config.yaml
model: "image colorization model"
horizontal_flip: true
color_jitter: 0.1
widths: [96, 192, 192]
blocks_per_level: 2
block: "plain"
init: "kaiming_normal"
lr: 0.0025
beta1: 0.8
final_lr_fraction: 0.05
warmup_steps: 1360
weight_decay: 0.0
Rows from block 4 of a small image colorization model, named by matrix and row number. Each number is 200 + 40 x the weight over its row's rms, rounded and kept within 0 to 999. All counts start at 0.
After each channel's rows are labels from the 100 images, of 14976, where the channel reaches its highest value: "place" is the part of the image that holds the peak. Only what is clearly more common there than usual is listed. The data: regions of photos with short descriptions (Visual Genome).
# conv: 3x3 conv (model.mid.0.conv.weight, 192x192x3x3, each kernel summed), inputs 64-127

conv.149,225,144,191,214,260,243,236,163,236,184,176,201,183,169,131,172,141,232,206,160,148,162,166,257,123,186,181,152,163,204,163,252,258,146,159,252,136,211,215,183,159,229,200,191,181,154,178,221,200,158,237,189,181,260,220,259,139,216,242,262,145,220,227,212
place: bottom right

conv.151,168,202,214,172,138,172,216,263,156,235,187,189,191,176,174,185,257,202,239,223,268,239,232,128,234,212,202,247,145,199,243,177,111,266,234,217,253,184,170,192,233,173,189,204,227,187,274,231,156,255,166,185,115,180,206,181,226,236,236,198,213,140,173,148
place: top right

conv.129,195,195,130,183,237,236,235,210,213,174,244,230,218,220,218,122,173,161,262,140,169,158,223,221,201,122,249,207,238,228,194,213,246,227,156,256,166,227,157,253,205,155,240,278,188,184,173,211,246,149,271,149,193,139,200,161,159,242,208,168,148,215,178,190
place: top right

conv.68,136,229,211,151,175,128,148,196,182,182,220,251,239,142,162,180,224,171,136,231,251,263,212,226,148,196,181,204,157,115,246,183,180,155,220,271,238,251,119,194,254,238,236,184,281,188,222,145,228,250,153,169,175,253,126,191,246,254,234,215,186,178,154,156
place: top right; top left

conv.89,207,255,185,222,136,180,151,248,237,275,241,178,213,194,207,206,263,214,210,235,197,255,248,179,148,212,122,253,229,222,175,169,171,217,225,213,214,147,216,219,186,151,212,233,172,259,275,142,233,244,156,161,128,236,186,174,215,258,250,189,254,101,226,120
place: bottom right

conv.92,119,183,215,133,207,185,201,150,132,172,177,240,221,161,193,178,169,162,148,200,223,200,157,240,232,217,201,165,162,128,285,164,210,151,200,185,265,238,130,173,259,256,202,145,284,209,171,183,181,191,184,249,203,177,139,187,208,166,168,181,179,232,141,235
place: top right; top left

conv.131,142,239,243,151,156,131,147,216,158,207,213,220,236,160,204,237,235,173,121,247,251,246,213,197,194,243,167,217,181,121,251,159,181,193,245,187,261,220,145,177,257,232,197,149,269,225,220,153,200,240,151,224,200,231,122,182,252,197,188,197,234,170,149,180
place: top left

conv.106,199,193,275,189,185,161,173,190,174,228,155,182,166,198,183,259,217,201,166,263,259,234,156,173,221,291,155,205,191,167,192,155,151,190,239,140,222,205,210,132,215,229,145,122,238,215,232,204,143,249,142,264,223,236,215,236,240,133,173,238,231,196,218,230
place: bottom left; top left

conv.98,150,166,246,131,212,200,217,133,172,178,128,215,182,140,151,206,163,195,136,190,201,184,109,250,221,246,187,162,123,146,226,185,222,107,205,195,218,239,171,130,205,286,162,131,250,185,164,218,152,184,187,275,216,220,175,236,183,142,182,234,178,226,181,264
place: top left; top right

conv.82,217,183,120,229,239,266,253,185,232,183,241,194,217,228,222,123,161,193,239,127,138,157,225,226,182,137,239,183,235,241,188,232,261,204,136,244,176,189,203,264,175,175,258,261,154,193,165,204,238,136,268,155,182,169,218,183,153,217,215,180,158,230,193,184
place: top right

conv.110,162,229,166,223,181,194,197,244,205,209,274,221,246,226,224,116,232,184,230,190,208,207,298,203,161,146,216,196,230,200,229,209,201,238,168,265,233,207,164,279,226,145,290,252,202,216,213,177,264,207,211,118,151,194,177,155,216,291,270,164,188,196,169,105
place: bottom left

conv.69,157,252,243,166,160,142,154,224,168,217,196,209,240,161,200,236,243,160,110,243,238,247,205,182,219,259,167,225,165,133,237,163,183,208,251,183,253,214,145,171,255,232,188,144,258,225,232,140,192,230,159,227,189,209,115,177,265,203,198,198,250,174,156,192
place: top left

conv.10,194,166,270,118,192,195,192,162,193,206,116,203,166,132,136,249,190,214,186,224,209,206,118,188,227,268,161,189,129,183,181,184,175,173,226,145,194,212,209,106,186,254,119,134,225,161,213,243,114,218,161,271,197,235,220,260,186,148,172,261,197,187,212,260
place: top right

conv.7,146,221,216,125,164,157,157,209,143,200,218,243,242,164,220,180,235,146,192,217,269,235,202,158,267,218,201,189,230,140,280,156,165,226,256,183,273,216,136,212,273,214,204,181,277,227,210,166,213,232,145,204,192,144,143,163,249,209,180,160,228,189,127,206
place: top right

conv.85,179,196,216,180,197,199,191,226,113,213,193,224,174,229,246,221,221,188,276,235,271,210,174,149,296,194,227,206,268,213,237,148,158,260,246,128,213,227,225,177,217,174,160,184,203,185,222,250,193,225,183,248,224,141,264,203,222,145,168,127,248,207,206,227
place: bottom left

conv.118,234,169,128,248,226,272,237,173,256,192,229,179,185,198,182,123,170,223,219,140,158,161,231,234,155,176,212,168,209,240,175,247,248,209,133,225,199,177,204,273,182,152,225,265,181,180,167,211,223,159,236,143,175,190,206,191,156,236,234,194,162,239,206,169
place: top right

conv.79,131,204,235,160,154,121,141,212,138,173,234,270,236,158,223,154,238,169,187,255,261,244,229,192,197,176,229,165,218,132,265,207,182,228,214,259,266,248,145,234,257,183,235,215,273,194,195,190,268,244,160,154,184,178,157,180,275,263,227,172,178,211,149,164
place: bottom left

conv.90,148,225,246,186,151,107,131,242,160,208,243,243,211,165,222,204,257,168,214,271,269,252,207,172,176,209,169,231,239,149,231,167,156,228,233,221,242,244,156,183,246,191,184,185,257,208,236,194,231,265,125,189,186,207,158,182,259,235,225,185,238,163,169,184
place: top left; bottom left

conv.179,140,191,238,103,192,183,202,156,140,178,179,275,221,133,186,182,197,149,148,210,228,204,145,237,249,241,199,156,156,145,256,152,196,149,222,185,247,257,158,176,231,266,204,143,281,200,183,192,190,214,173,255,226,176,160,174,203,160,179,183,185,226,150,246
place: top right

conv.27,179,198,242,255,182,155,161,241,234,211,207,215,188,126,154,216,222,228,154,250,205,209,200,245,49,218,128,204,152,176,165,248,217,169,139,261,207,223,173,178,188,215,195,196,250,161,227,177,231,225,156,158,165,306,136,259,216,276,266,257,170,151,204,144
place: bottom left

conv.176,108,185,222,132,206,184,200,166,127,183,185,246,225,188,212,207,173,170,157,204,224,195,163,218,239,219,201,189,177,130,291,165,211,165,215,164,266,228,163,174,260,248,185,146,294,201,172,179,185,187,181,250,202,187,139,188,214,157,163,166,196,220,139,228
place: top left

conv.66,111,195,213,107,194,185,192,161,155,183,200,254,211,147,195,153,199,173,128,209,253,214,186,227,222,237,196,169,187,117,269,157,200,172,212,214,279,236,116,194,260,237,213,156,299,209,195,178,191,198,162,220,194,179,133,187,219,192,199,179,204,218,142,211
place: top left

conv.1,161,178,254,133,187,204,199,141,185,184,154,225,205,115,124,159,181,171,117,209,206,196,162,250,195,269,182,141,122,119,227,189,192,126,204,231,241,247,143,171,226,284,216,147,287,162,182,187,172,208,159,222,189,216,142,221,194,198,213,237,158,230,155,232
place: top right

conv.72,211,143,250,125,198,196,249,177,146,194,116,168,138,154,131,215,168,196,178,182,211,177,133,185,273,238,221,170,123,185,221,177,167,220,197,141,226,185,228,133,188,233,140,160,235,152,188,279,104,201,193,280,169,173,226,259,195,146,184,193,180,218,209,265
place: top right; top left

conv.46,212,141,246,178,196,180,206,191,144,218,140,181,151,216,197,255,203,221,244,238,251,194,137,144,308,227,223,186,212,217,212,170,137,254,260,122,213,172,246,135,187,192,140,142,207,188,220,269,134,221,160,278,205,161,257,224,214,131,143,175,242,202,237,268
place: top centre; top left

conv.109,151,211,247,178,181,148,162,162,182,154,199,253,239,127,170,188,209,160,133,237,241,229,175,247,145,205,171,175,154,122,243,182,199,127,187,233,245,266,142,172,250,264,215,162,262,189,183,152,219,244,153,216,227,239,126,189,238,189,187,212,167,211,157,209
place: top left

conv.180,157,179,287,162,197,151,182,202,137,195,141,203,180,155,184,254,209,191,191,258,252,209,160,168,256,244,189,207,152,171,251,172,160,197,250,156,241,205,187,121,226,244,162,133,250,177,227,230,153,234,140,258,187,196,185,219,241,161,191,192,217,186,182,241
place: top left; top right

conv.125,154,201,241,136,191,184,197,160,148,162,185,246,214,125,167,169,197,176,133,208,247,217,161,227,238,227,235,147,146,119,256,171,198,153,235,218,244,252,139,176,238,280,199,142,291,207,184,189,170,212,177,247,224,170,160,183,206,182,178,189,184,233,152,227
place: top right

conv.22,209,183,257,172,202,166,212,196,159,182,125,218,153,179,129,238,193,217,243,215,263,193,134,162,253,201,228,204,130,188,234,239,149,207,226,164,179,227,182,129,200,238,143,163,234,115,234,256,126,231,211,274,179,170,249,239,192,163,159,248,177,170,188,247
place: top right

conv.6,145,207,271,106,176,190,197,180,150,196,162,222,198,135,173,203,197,173,166,221,235,208,152,212,257,256,182,177,144,150,260,155,186,170,228,172,257,224,164,144,242,270,192,120,286,211,200,202,140,209,157,269,187,196,166,199,203,178,171,175,187,212,157,238
place: top right; top centre

conv.37,163,167,241,168,164,135,170,170,131,204,176,264,182,171,182,222,218,181,244,260,259,222,146,208,235,191,220,185,213,171,244,180,157,203,220,132,219,248,197,143,211,228,164,171,270,182,214,241,197,244,161,262,213,184,211,203,226,148,171,175,216,188,175,246
place: bottom left; top left

conv.80,204,183,246,102,168,162,236,223,138,240,126,176,165,157,145,228,231,217,207,209,250,195,183,127,296,227,206,216,135,214,235,169,127,274,236,157,237,164,215,151,203,171,172,184,217,173,261,269,117,230,175,229,127,152,235,207,224,187,219,192,195,151,195,213
place: top right

conv.175,144,227,232,164,153,121,140,184,166,170,213,250,237,149,181,180,236,173,139,248,268,252,202,226,182,204,205,171,159,126,252,174,185,158,204,227,258,242,134,182,260,235,226,164,278,186,211,148,214,261,144,199,201,228,132,188,270,223,178,204,170,203,147,182
place: top left

conv.154,145,244,234,182,148,117,156,241,133,188,232,243,246,189,240,188,256,167,178,260,270,245,240,168,210,186,223,219,203,165,271,192,158,230,227,221,261,235,157,217,249,206,230,184,243,200,220,178,232,251,159,176,209,157,148,154,280,226,185,152,203,182,139,168
place: top left

conv.3,140,249,216,185,169,128,147,195,189,177,236,248,269,154,190,181,239,155,123,239,230,246,220,246,153,201,176,202,162,137,236,190,213,146,183,243,255,243,123,222,261,240,248,188,261,215,196,130,245,246,157,181,211,237,101,184,253,230,210,200,170,205,131,166
place: bottom left

conv.34,137,227,238,168,168,137,140,207,144,198,226,231,231,193,231,219,236,168,162,248,265,246,208,193,202,229,183,212,207,131,252,145,176,185,223,194,263,241,158,183,252,228,180,166,272,212,225,156,205,249,151,218,209,201,136,185,257,188,198,195,225,177,153,177
place: top left

conv.135,135,226,221,151,180,127,153,180,162,174,218,247,221,140,203,169,216,151,163,244,270,239,200,198,178,182,211,189,186,120,271,174,175,201,219,235,250,253,130,198,272,225,211,176,277,154,201,178,214,246,144,196,205,175,153,169,246,209,186,181,205,214,149,195
place: top left

conv.78,190,202,130,194,223,239,231,201,202,181,242,249,236,207,216,113,190,157,254,134,163,173,228,227,225,123,261,185,220,228,209,211,256,225,165,251,191,219,156,246,213,178,255,272,197,181,178,189,237,159,258,153,168,124,194,173,148,243,215,153,163,215,162,183
place: top right

conv.17,157,253,177,230,171,154,140,238,156,188,282,236,261,215,270,166,253,163,211,227,254,246,260,198,196,164,206,215,247,173,241,174,195,227,230,243,250,223,173,255,237,153,254,223,229,234,218,165,279,237,167,153,199,151,171,130,242,250,222,134,219,189,149,153
place: bottom left

conv.54,170,245,190,242,182,163,185,231,130,179,256,224,234,253,289,180,247,163,226,226,262,200,271,171,231,145,266,208,259,182,254,183,187,255,209,205,241,234,189,252,240,182,248,234,204,209,187,189,249,219,211,186,229,120,193,153,256,228,195,121,209,213,153,178
place: bottom left

conv.116,130,190,221,123,191,169,180,170,152,191,188,260,234,151,193,168,196,160,153,222,240,221,172,229,225,236,192,162,176,126,268,145,203,146,207,205,264,261,130,180,262,254,204,153,285,211,193,176,193,220,168,222,206,189,142,174,216,183,184,194,187,216,136,218
place: top left; top right

conv.60,137,196,219,142,193,143,158,184,177,160,206,284,244,128,174,170,195,151,171,230,233,223,165,242,189,192,190,163,151,128,252,184,198,150,199,237,235,265,114,181,238,257,234,181,296,184,192,189,224,229,162,194,205,229,130,209,216,222,191,203,175,208,152,209
place: top right

conv.12,149,194,207,161,215,172,210,172,103,177,196,242,205,222,253,194,180,171,197,202,245,195,168,194,273,171,253,188,241,144,258,150,193,194,206,153,252,241,188,189,231,221,180,176,253,216,192,211,199,195,199,237,232,154,193,179,218,153,143,164,202,232,153,239
place: top right

conv.95,140,195,199,135,195,162,141,179,141,175,209,252,228,147,202,181,202,161,150,217,254,235,179,210,247,226,239,153,188,125,240,165,214,183,246,207,248,245,139,200,265,240,206,159,289,235,197,166,216,225,165,194,220,157,144,185,224,215,187,181,201,215,147,227
place: top right; top left

conv.112,123,201,206,131,188,180,202,168,124,184,197,245,233,172,210,182,192,154,180,202,244,204,174,213,266,210,231,180,192,127,281,141,197,176,219,182,277,226,155,191,282,240,203,189,291,222,183,176,190,197,202,239,203,130,156,163,210,163,169,148,203,220,141,222
place: top right

conv.134,158,189,243,111,206,186,188,135,165,171,174,266,210,119,152,171,182,170,129,212,211,193,147,262,212,237,203,132,138,120,237,201,222,113,208,200,228,259,160,170,223,276,189,142,275,204,163,184,170,206,182,235,220,191,163,210,196,180,193,226,160,236,165,230
place: top right; top left

conv.189,166,178,245,93,146,162,210,191,165,213,160,221,200,87,133,159,206,205,181,240,250,228,187,200,200,244,167,165,98,157,261,179,152,195,194,216,247,228,148,160,225,235,196,138,260,153,245,208,156,250,148,228,113,196,171,222,205,202,229,210,164,161,156,196
place: top right

conv.30,159,258,220,208,169,100,146,264,158,208,248,256,240,232,262,211,266,161,234,263,269,248,228,175,189,138,193,263,257,185,214,168,174,242,221,202,207,249,155,196,245,183,216,240,223,174,234,203,266,262,175,181,225,183,185,174,269,209,196,173,232,158,162,186
place: bottom left

conv.144,206,150,253,164,188,184,199,193,142,203,131,194,140,195,185,240,194,223,264,237,275,197,135,151,281,225,211,191,196,215,211,180,144,232,256,125,204,192,230,128,185,198,125,142,207,155,224,266,140,230,161,277,202,166,249,230,221,131,142,193,238,193,222,269
place: top right

conv.181,152,239,213,181,146,125,140,241,143,208,229,232,220,213,241,208,268,160,202,259,288,249,229,163,224,198,202,232,236,166,251,162,145,241,232,200,257,221,166,203,252,176,213,193,246,212,242,173,226,266,158,192,201,188,173,174,270,205,187,165,230,163,161,178
place: bottom left

conv.49,194,175,268,139,211,210,210,157,185,193,145,224,172,143,139,212,175,220,165,199,175,199,150,253,177,253,170,186,131,172,215,188,226,108,214,182,173,255,185,120,176,293,150,122,234,152,198,241,146,203,194,244,207,237,198,259,173,162,200,266,191,211,186,224
place: top left

conv.136,148,207,220,132,174,151,181,199,114,184,205,227,218,165,229,196,221,154,195,229,266,222,200,184,270,214,200,191,202,136,274,147,165,206,235,175,272,244,162,192,252,222,195,177,276,218,197,200,201,215,167,225,190,152,179,168,235,189,181,142,214,196,154,208
place: top right

conv.0,145,187,229,145,209,192,194,135,181,154,183,271,234,135,167,155,169,161,129,190,204,206,168,288,199,231,215,130,154,132,244,199,237,104,189,220,247,264,132,198,230,268,229,166,272,227,161,184,187,187,177,205,215,191,154,200,189,197,205,208,150,236,139,222
place: top right; top left

conv.171,208,158,203,162,228,252,239,127,234,162,175,206,178,110,129,120,145,192,165,151,157,168,156,276,181,220,201,133,126,169,208,218,260,129,167,258,186,226,168,185,190,246,210,168,225,165,144,212,180,157,210,203,172,192,181,222,143,207,228,231,125,245,191,232
place: top right

conv.2,201,203,114,247,223,253,242,202,216,187,251,214,226,231,242,138,188,175,229,134,154,156,257,227,190,117,252,186,239,220,198,223,246,217,147,230,184,223,194,271,207,170,256,281,179,218,190,203,256,154,279,142,184,156,217,155,152,235,231,172,175,223,198,158
place: top right

conv.178,162,213,161,208,175,173,177,240,213,232,251,231,244,158,202,121,240,187,192,208,199,240,265,190,141,197,181,204,179,168,235,236,195,242,183,292,224,198,149,262,230,149,253,245,226,195,228,166,230,221,171,109,123,203,150,173,219,299,287,175,191,151,153,113
place: bottom left

conv.56,188,168,151,215,237,249,229,161,209,180,189,243,197,193,155,177,146,201,181,140,121,166,187,300,119,181,208,176,174,200,203,229,298,110,133,236,155,252,180,213,182,250,231,205,234,192,142,200,221,122,261,178,188,249,173,240,144,213,226,228,163,224,176,200
place: top right

conv.5,150,237,225,193,182,150,139,207,125,161,238,254,255,202,244,191,221,155,185,240,263,239,203,195,205,181,233,191,233,131,258,185,193,190,230,206,229,255,160,210,256,222,231,180,265,222,190,169,249,233,161,196,246,177,156,176,242,218,188,163,208,214,122,216
place: bottom left

conv.39,146,226,241,126,157,170,156,189,168,213,206,249,231,124,181,194,229,163,116,216,212,248,182,227,195,269,156,180,156,132,238,145,192,153,231,209,243,239,137,182,233,256,210,151,276,244,220,148,195,228,146,206,203,226,133,199,222,208,199,206,213,188,146,192
place: top right; top left

conv.58,133,183,229,141,215,188,199,149,123,177,177,238,216,176,201,199,177,166,148,196,220,194,151,226,239,219,207,182,174,123,280,164,215,153,205,164,254,240,138,157,259,266,184,152,283,208,177,186,173,188,195,251,222,187,145,189,199,154,165,179,196,220,139,242
place: top right; top left