From a checkpoint of a small image colorization model: 32-pixel images, activation relu.
Rows from block 3 of a small image colorization model, named by matrix and row number. Each number is 500 + 25 x the weight over its row's rms, rounded and kept within 0 to 999. All counts start at 0. Numbers have three digits each.
After each channel's rows are labels from the 100 images, of 14976, where the channel reaches its highest value: "peak at" is the part of the image that holds the peak. Only what is clearly more common there than usual is listed. The data: regions of photos with short descriptions (Visual Genome).
# conv: 3x3 conv (model.enc.1.1.conv.weight, 192x192x3x3, each kernel summed), inputs 0-191

conv.75:478493451488484502457490457467559472490518526454442508496531505494488513515493516489415492493481434504466471498511471462538478516496495481447476463509521509508509497498498531458496507487503485516419491479474499508487474484454482521514515503501538506482467486441498497508499488457498501505493531502504529507507517422521496495492549510450506468496502531462523514494442501508455482518481483491477509528516482495505515504467502487497498528485511499496559457506477546530483511496500493494450531522496508481480504482519528502506538501504502533513512509473498501488509509511506512510
peak at: top left

conv.123:508519527462493481500472476467521417531500513485442468523494528527512461486504517510462500494461478488525480533493493466546505507518461534464508507561480496489516477505528520480504510439478484529444498496493494503530523452479450521482522502532525498529496485492503510538516512495528509529472519493537460543519494460496458511495528506455509443508490530512506482493505529511445503469511496503504537516468516527514480511484516487527513495466517500503532472528505544526477509501522523477467537495518491501478466495491505533513526532513496531505525514453532522501472531484491481480
peak at: top left; top right

conv.29:530516481517467467533515440486531489543466519508505530507543492494465469529521486492471508472494486438497527501471488501499522502545532520447502484459491490529500488469514504483520490499472517496476497524501461532444464537494512463471469502521498485503501532445508501491495481532498497529497486515477518486506516489508493549494449545461501496499485501493456502488466508523515496520458540490506468496467487507509536526507501475523460493535528492522477477509539475463521485520478512512481444476543520500458494532484533510490460519527531447528499527539479505479513510548486474516
peak at: top right

conv.8:493547534512546499492567507516500500552498486524506509550516535529513500465530480578542508561498495521504526488514507546479515506547510496526543511509516472508524515510482481540542483495495567490512547474502504479523501537486500484469523515504479502502491485501544498503547499498553541488519474516528519519500552529563500543523488515510476518489516504491485502507510547482483494480501539509499503498496517481515500552496485496503523494483476512523495522500481485488502509519520510517513474526510519509518499477523553524502475505484508478575505490517493483538527498530449514487
peak at: top right; top left

conv.3:504470493462509492471461518483473452486503469496489496498446488489507510490521508493496525503524508480525483460519506507484495513505437452511501493532511484499460455495447476487503462480500473509500485485479482440540502518488500487464528507467484525493486453498496477495483483465499476481444500459538489484509494493523466492462528497498487497481486494495479491488492494446503495474527511439487538491476464450519468487500498490433549481491447528497521506501470497518521531495492467463499516496494495467487488497497473504491501446451482517497537443465529453511493447480476499485
peak at: top right; bottom right

conv.114:485523488511464467484562480504464487524495504499491512508464517518494501492493476520471495527483479474452531513499488486502453515514533508490475490494495455519521547488512510511498457510515556451467523435467513507478494481449486469504489519505503522486464495512505513516524478488526516548533489538465539533447519482532515524534495498473474496474504519476453475456468505514485486524456496527480485501528524508536501514461466493547485472513510464509510471520477484508489520494465493523485478493508517540536482472481480478517498557507498490566515510519495504474499533525442486508
peak at: top left

conv.30:466488482520483484518503519504473479490484530467518503488511498502492503523507553511503493498468503530480436537459484509534517512499491497511501498516504460485510462490534530473515536478483491506472497506478499518506495470424503483454491444520566513527474549538498510536479481520489494497473576504487530487521488492494452486478550491494494481495507537521506520479476490521449464515486502488522503525477480547469523501499540524497481523503532487472534482523531543550480510489501515501460540487503425499516509494511492488505555506506484547501529516515516544495502519482495514495
peak at: top right

conv.22:506540462471453471464500485447491524478496500541486540496510536551502474513523504474421509443475484485460461507502493462494484518478534521478468471447482504525527457484491508523501530528506498496468526515492458488468520450527507514517505482520516509488491527513492471477531477483478531504496516497461520523499490436466476488486517478503543493500527502487507465479474480489521525494508504481485494536483528491505528484516509520532474507506493512493529458503491520517511512508454476506482500394539495515487479537465474505479521531495491510482499492480481496486514511498518516533
peak at: top left

conv.51:498530482515470462497505503503470473513454532460499511501502512523476489491508503531489458512466485511479473533462472492535519497498476505499510501517502480502504469502544537500514518465469509471466514457465500533500494487442487459446487476497512486501447527501503509538523475497517517512492514522481494556466514499503453488486526482499465475470537538492482509470493517535509466501485459505483493540470486552463511520460499518521472505499540481484516476516522489514453485504488506539479548491511456508509485511496538459508560516528452544512502534514495552478515528478469524467
peak at: top right

conv.88:525542506476451488463553513496473524547517468537491533541493540539500479542516471542496516534475475496477542488482480500472475527534490497494493505484486501529511549488467475498535495535499549504498547476479491471478460486493494503518531545492483489482489454485538480492542485455553542510501467522496525528504547513535491531512477512488521507509498533480487478471490528467538507512510521516493503490486509468508530540495469485526492492534456514525511488483448482492483507529483486505500471494477526510512468547480493483528473520476516476557510479485498475475536513521492511521
peak at: top right

conv.158:497481484496502502474501527487524493491485527455466477499471475498511485471480485493485490515502492535495461532517486494539477513465444502501480498557503529464500492492523535508472505477508503473458486519467495513555525497483462518510501491510487497464460497521467505516477499468514472509485497489538465474471499502506467472484535496514509474507526501464512498488494488526515509466527464496476560536469504529492504487502474522501529512434524525459547492495482489529499497468512507509474569522491456470527495484526494496475560497507451559516531516512544533489475519437533539503
peak at: top left

conv.168:516523516494500479509538478499518512555498479543526553540514533524504490552549505539501485527443479467504541496464500532488480499551472489512504490481497471552514535469491465509548485517499547543480532485463486497469448493490506492491498550489508478517477481472547462462522480499537525505492505530509513517546543486557471539484483546490472503477489540501470486485482540503504461507493516504520475498470528493495509554495502513523489478512488469526483482504493512488465494521494493500489482508506532470491495523500521495504490515495538493549487502511470496515534513526455477505
peak at: top left; top right

conv.120:469486473491483498511501504480469468508485500430465498503509488508492480505465470504433468495503495494467480535487467477500462496479488531472473499522472531508515494496532499485485489464490507474429465463453503503518473453456459491474495502504493487465444520489489526514483496516511471522502476450508484478481510451505513519524495519470540455531497540482492460462492501499445538504507479491480505530498499526493501499449480507510479455470506493502505471494517491506490497491513493473478501501438478519544449475468479445471505518485513501517488494482504524484494526504523497430
peak at: top left

conv.138:502545484515478483471545492535462502536483510528493516537440533528510506490508485527519486523478487494483531516496498508510460513531495520541464511523497460521529505508514517528527447512487543473506535443480509515503501515466495461475510525518503510498448500552530513515538488490536537520528497559494512529472542480522501537522496496501464508472527528487453480456496530515477475509484490538497506510492534517484484532470482502553502467494509489519511479523472484495474492518481499542513496491510508538517461481503472485547506548524496501543517518519513517501518536511430515521
peak at: top left

conv.132:519534505489452466474561505508449528539504480529491505531473526535515469501506462557487500537463463506481537497499476499487445529520488494504470510503496480495517555489490482513523471538508554481487539457452498488489465494489484503511524541491494489487476468477524485504542467474539529512521472525512514513487541512534509527531482479471500501489495531480472470430485526482522515519513502529499508488501517489501521527489468464525501487523480512517516464487457491488479500522464485517500481488500510507515443521472479462532480515492488476572513492498504492459522515511476506521
peak at: top left

conv.10:517470493507504486498459468504483510491440545491502489497453470495492476514485469463494456487438481440505494528447484485540459497471496485508493516491497497499524485494547541483474508508472466483471461484520478550479469476476522485467462496513489472469504495486475525457476514489483460470497486486491428477514478498505462505498475503522479491515492502480489497501508477551484499491500497518486497518471515547449504479502475519498477486497560482501499490491490490464474461503501489509490513498535477424463500529484470498490529472551504506486494552517501546453490517501505485493
peak at: top left

conv.139:529521544531549500512541530507501498524514493544516510520505535522501488517529495540540526551523534496516536478496537537483539498526486482529543517493496522506514510500477482552527472532495538520536535494510470500501497572547493486483547530503492486513520497493521488504534505497528522469508488505514492525512537550565509520516472518529504515517515521508484491522514531476533503480500531518506481487502520471529490524516504513487519502480468522516480524506511512467508486519514488512562460540498530483488500481525551530526469485500534462561484479525483475560512475523491506497
peak at: top right

conv.85:470505470477485506485499528486504463461483479466475458479550506527512500508483499490452543502533513506499459515524499469515524502473528541503487506501527545451527470479485497498490515489525488524455517523493495462501542443470493517513534471499511512508471503534484473490521482513493502524492501496516502577513479441499493462502504477487538493537507494507531518496455479474437528479519504498504483530498511489541494473495513495511517529463463537469506490497488526528557508473488486475475505474533458513549495451517560490484507514477499511503492473470484496487467513478549534499
peak at: top left

conv.122:514533489494498503513528525506504491519500470503521530529509530537488518510517544505498518478502494469506509471498515536477514543516496474503506506476501498510492487477449471491531514534509539528467532517490469462490487451462520476505536518487552548521504517492516461501533498516533532500454549509480544527544533496507460506448546476459528488502471499542485498479498519455521502514469486425543512492479482454504517521514553491491511502505456495512537497484514555549507549515511480473470513455502491517519498509488491494504507483470496520503537460492513456519518484498505498514
peak at: top left

conv.186:555547522482459501493534490519465530550502479527489530538508544549513493552510486553512517521493467516510564487484494542488503507533470470503504512488502493521503525477470485513533495537508536510475547496495491484479449518519506506499527559472489485505516466499530480477552494475534539485498488500517509538516545511540502540512484518471513502521502523497482489479491536482534522542514539522506499499506516473522549537500487471502508503534472513541507498484474506474511498536500462526498481492511554480518472551490529492529482495494520476544495486491491475483534493539501486517
peak at: top right

conv.130:498494461489448473484478454466518463509499480525465526521503503535498464522521499470463488480432463490483451494493490483515470516508472509495485487509514498528489469466486492527520529496482486494461497532492448492485488508486519537521476481514490506449491502517506491485502503504497489503468501506514452479503493451487446521453535504491533507513496525469509498486468514485492527515527508477490530522449504482495533511505490501513479502501492536505537477514491506525515517537476452487452534428545484446445483539474436525470525514496483522490539481510513487491535500494505493545
peak at: top left

conv.49:503518566500556484515520504504519532526496544514507493518522521516509467481490521540540475524506507495500509531513451532528542532542505533489550532518501516506526504557535550545517517545448535506512523509492491531525478559486489492510500505543537501511537522501510508545528517514527509486484522502508538505515526567550505520489514483514502509490519504510508506490523530531525503511479519485529512532494502530495520527510518523517509502491531482516535519493514531504483487520530520499522508543534512555477510476521558511493507519509493507532506535523526534547523537507496483522
peak at: top right; bottom right

conv.79:518511489476521495491507516514540520513507537490484533524524521524537512521544524510514532520514488522537455527527506509552503533517485509499501500538522512540545488501514548487530495536515523512456515494486490515553510471473502508492526490538525538498473515525528526500511494498531517509494531494563522510528529487542481501494538525491512468522509511505508517503490508521492544515547514497503550546507529524510540518504523512502534521516523556508541479530509522540545517516501518495457545524548480497519503513534492551483547487522515552522532521478535527517541518494516513511
peak at: top left

conv.63:507521503496448464481549495521467514535476482536494489523500512532512468466490465558496487535467456493482544515498460489490457525507456480523468488500481477485516531476491495495515475516481552479472535426442490478503460483459474470473512519474486495486458462502505496474533472481536518500519473525524510516487549495544499508526493490483482490482508520480457463439481511495485494503523498527496510485489508499510516517467466473519505482496481512498534467485457483502489491497471506526495501482498509482500445505488511465538510520498475504570521499503518499468495527497445507502
peak at: top left; top right

conv.74:482469513477526499479454536492468465484500478490502500491444485484496493491532526467523535491534515470506489468519517501491492524502451458513510511525507509505473440495454487500500470489481462523511477476492480455542499512470504469460520494472505530512485477501486503494481497486489475478450519472530487496523487517517461484455539510512518503507500503511483494496503493459481512464523518444506538506475464457524455482480519513436529483458455530491533506496478527532528539490509482462505532504478498466469494479509477504489519442460501530480535459464536463520491463493500520482
peak at: top right; bottom right

conv.80:491538496468504515503527510545528514489525501500472530528560557556509499497545539519525530479517472486509440517507556531511534494479513518488516497501515518512547512489496503475506552523495522513445535523516512493524530453452480539516533494532538515511481514507499499479543501513527551515500538520518540563531512479508532477512513489475529449516513466508505533518504508505504524480499505509520498523535528495540519493531533510514524536490489526486498493527513528533543522503505520498438506498539452489517527497528519542515504510491496519513498510483484507503509517472505506481
peak at: top left

conv.110:451488480481465469489509490461529445510467488531454498514429479498508479494522501466462473506444489468478477515489496459514459500503476503520490500530499476511502489491494495491504480441469502491478490495510474489500505528480494501507479504493492490482469498521496478515489518487507485507484503529536429461493499445510456496462536512506495486467501523473493490489506480491488478453536493483481518512464515500447445503472492495509500477481500529459534517499498481535473497475484467494478540460552470458472500487470425514482541513495482544526530492480520504501488517467461513521
peak at: top left

conv.47:520536555519559525505527525503480483547510474504498527526482537526506480508519511574549514543524508533520540475510498540466515504537489475518553524508512530530497504518472471519532488498501530538504524500501500479530496538498495516513518550475501484529513489498520512497526520502534534480493498505523510499529533547548537550519487525508541495549511509513505502524528534466514530490504524496503495481529500473502513532492514497480519499500468520544487533483505514483530505534538501509524480547476524507518511486535532530510485477472541489549493479531494476552512485534518526492
peak at: top right

conv.128:503529521534508481513540488524499530528501517505513502532515522510477514523488472559519450532474491531482497526457501519495526479523546520516522517455523490508531522504524506519509504521488538468492524500513522516461496479497509510497470493525500450469515509501521475517521504510526522483525475507462558497478527513548521530532454475502512521487505532489520524505506518520522489536462497513505436499535520523462522529522481497531471519516508459513453516477504484447474467498504493517495448516498481547534513507506511491517465519505482455545436516537431524498503523502490475499
peak at: top right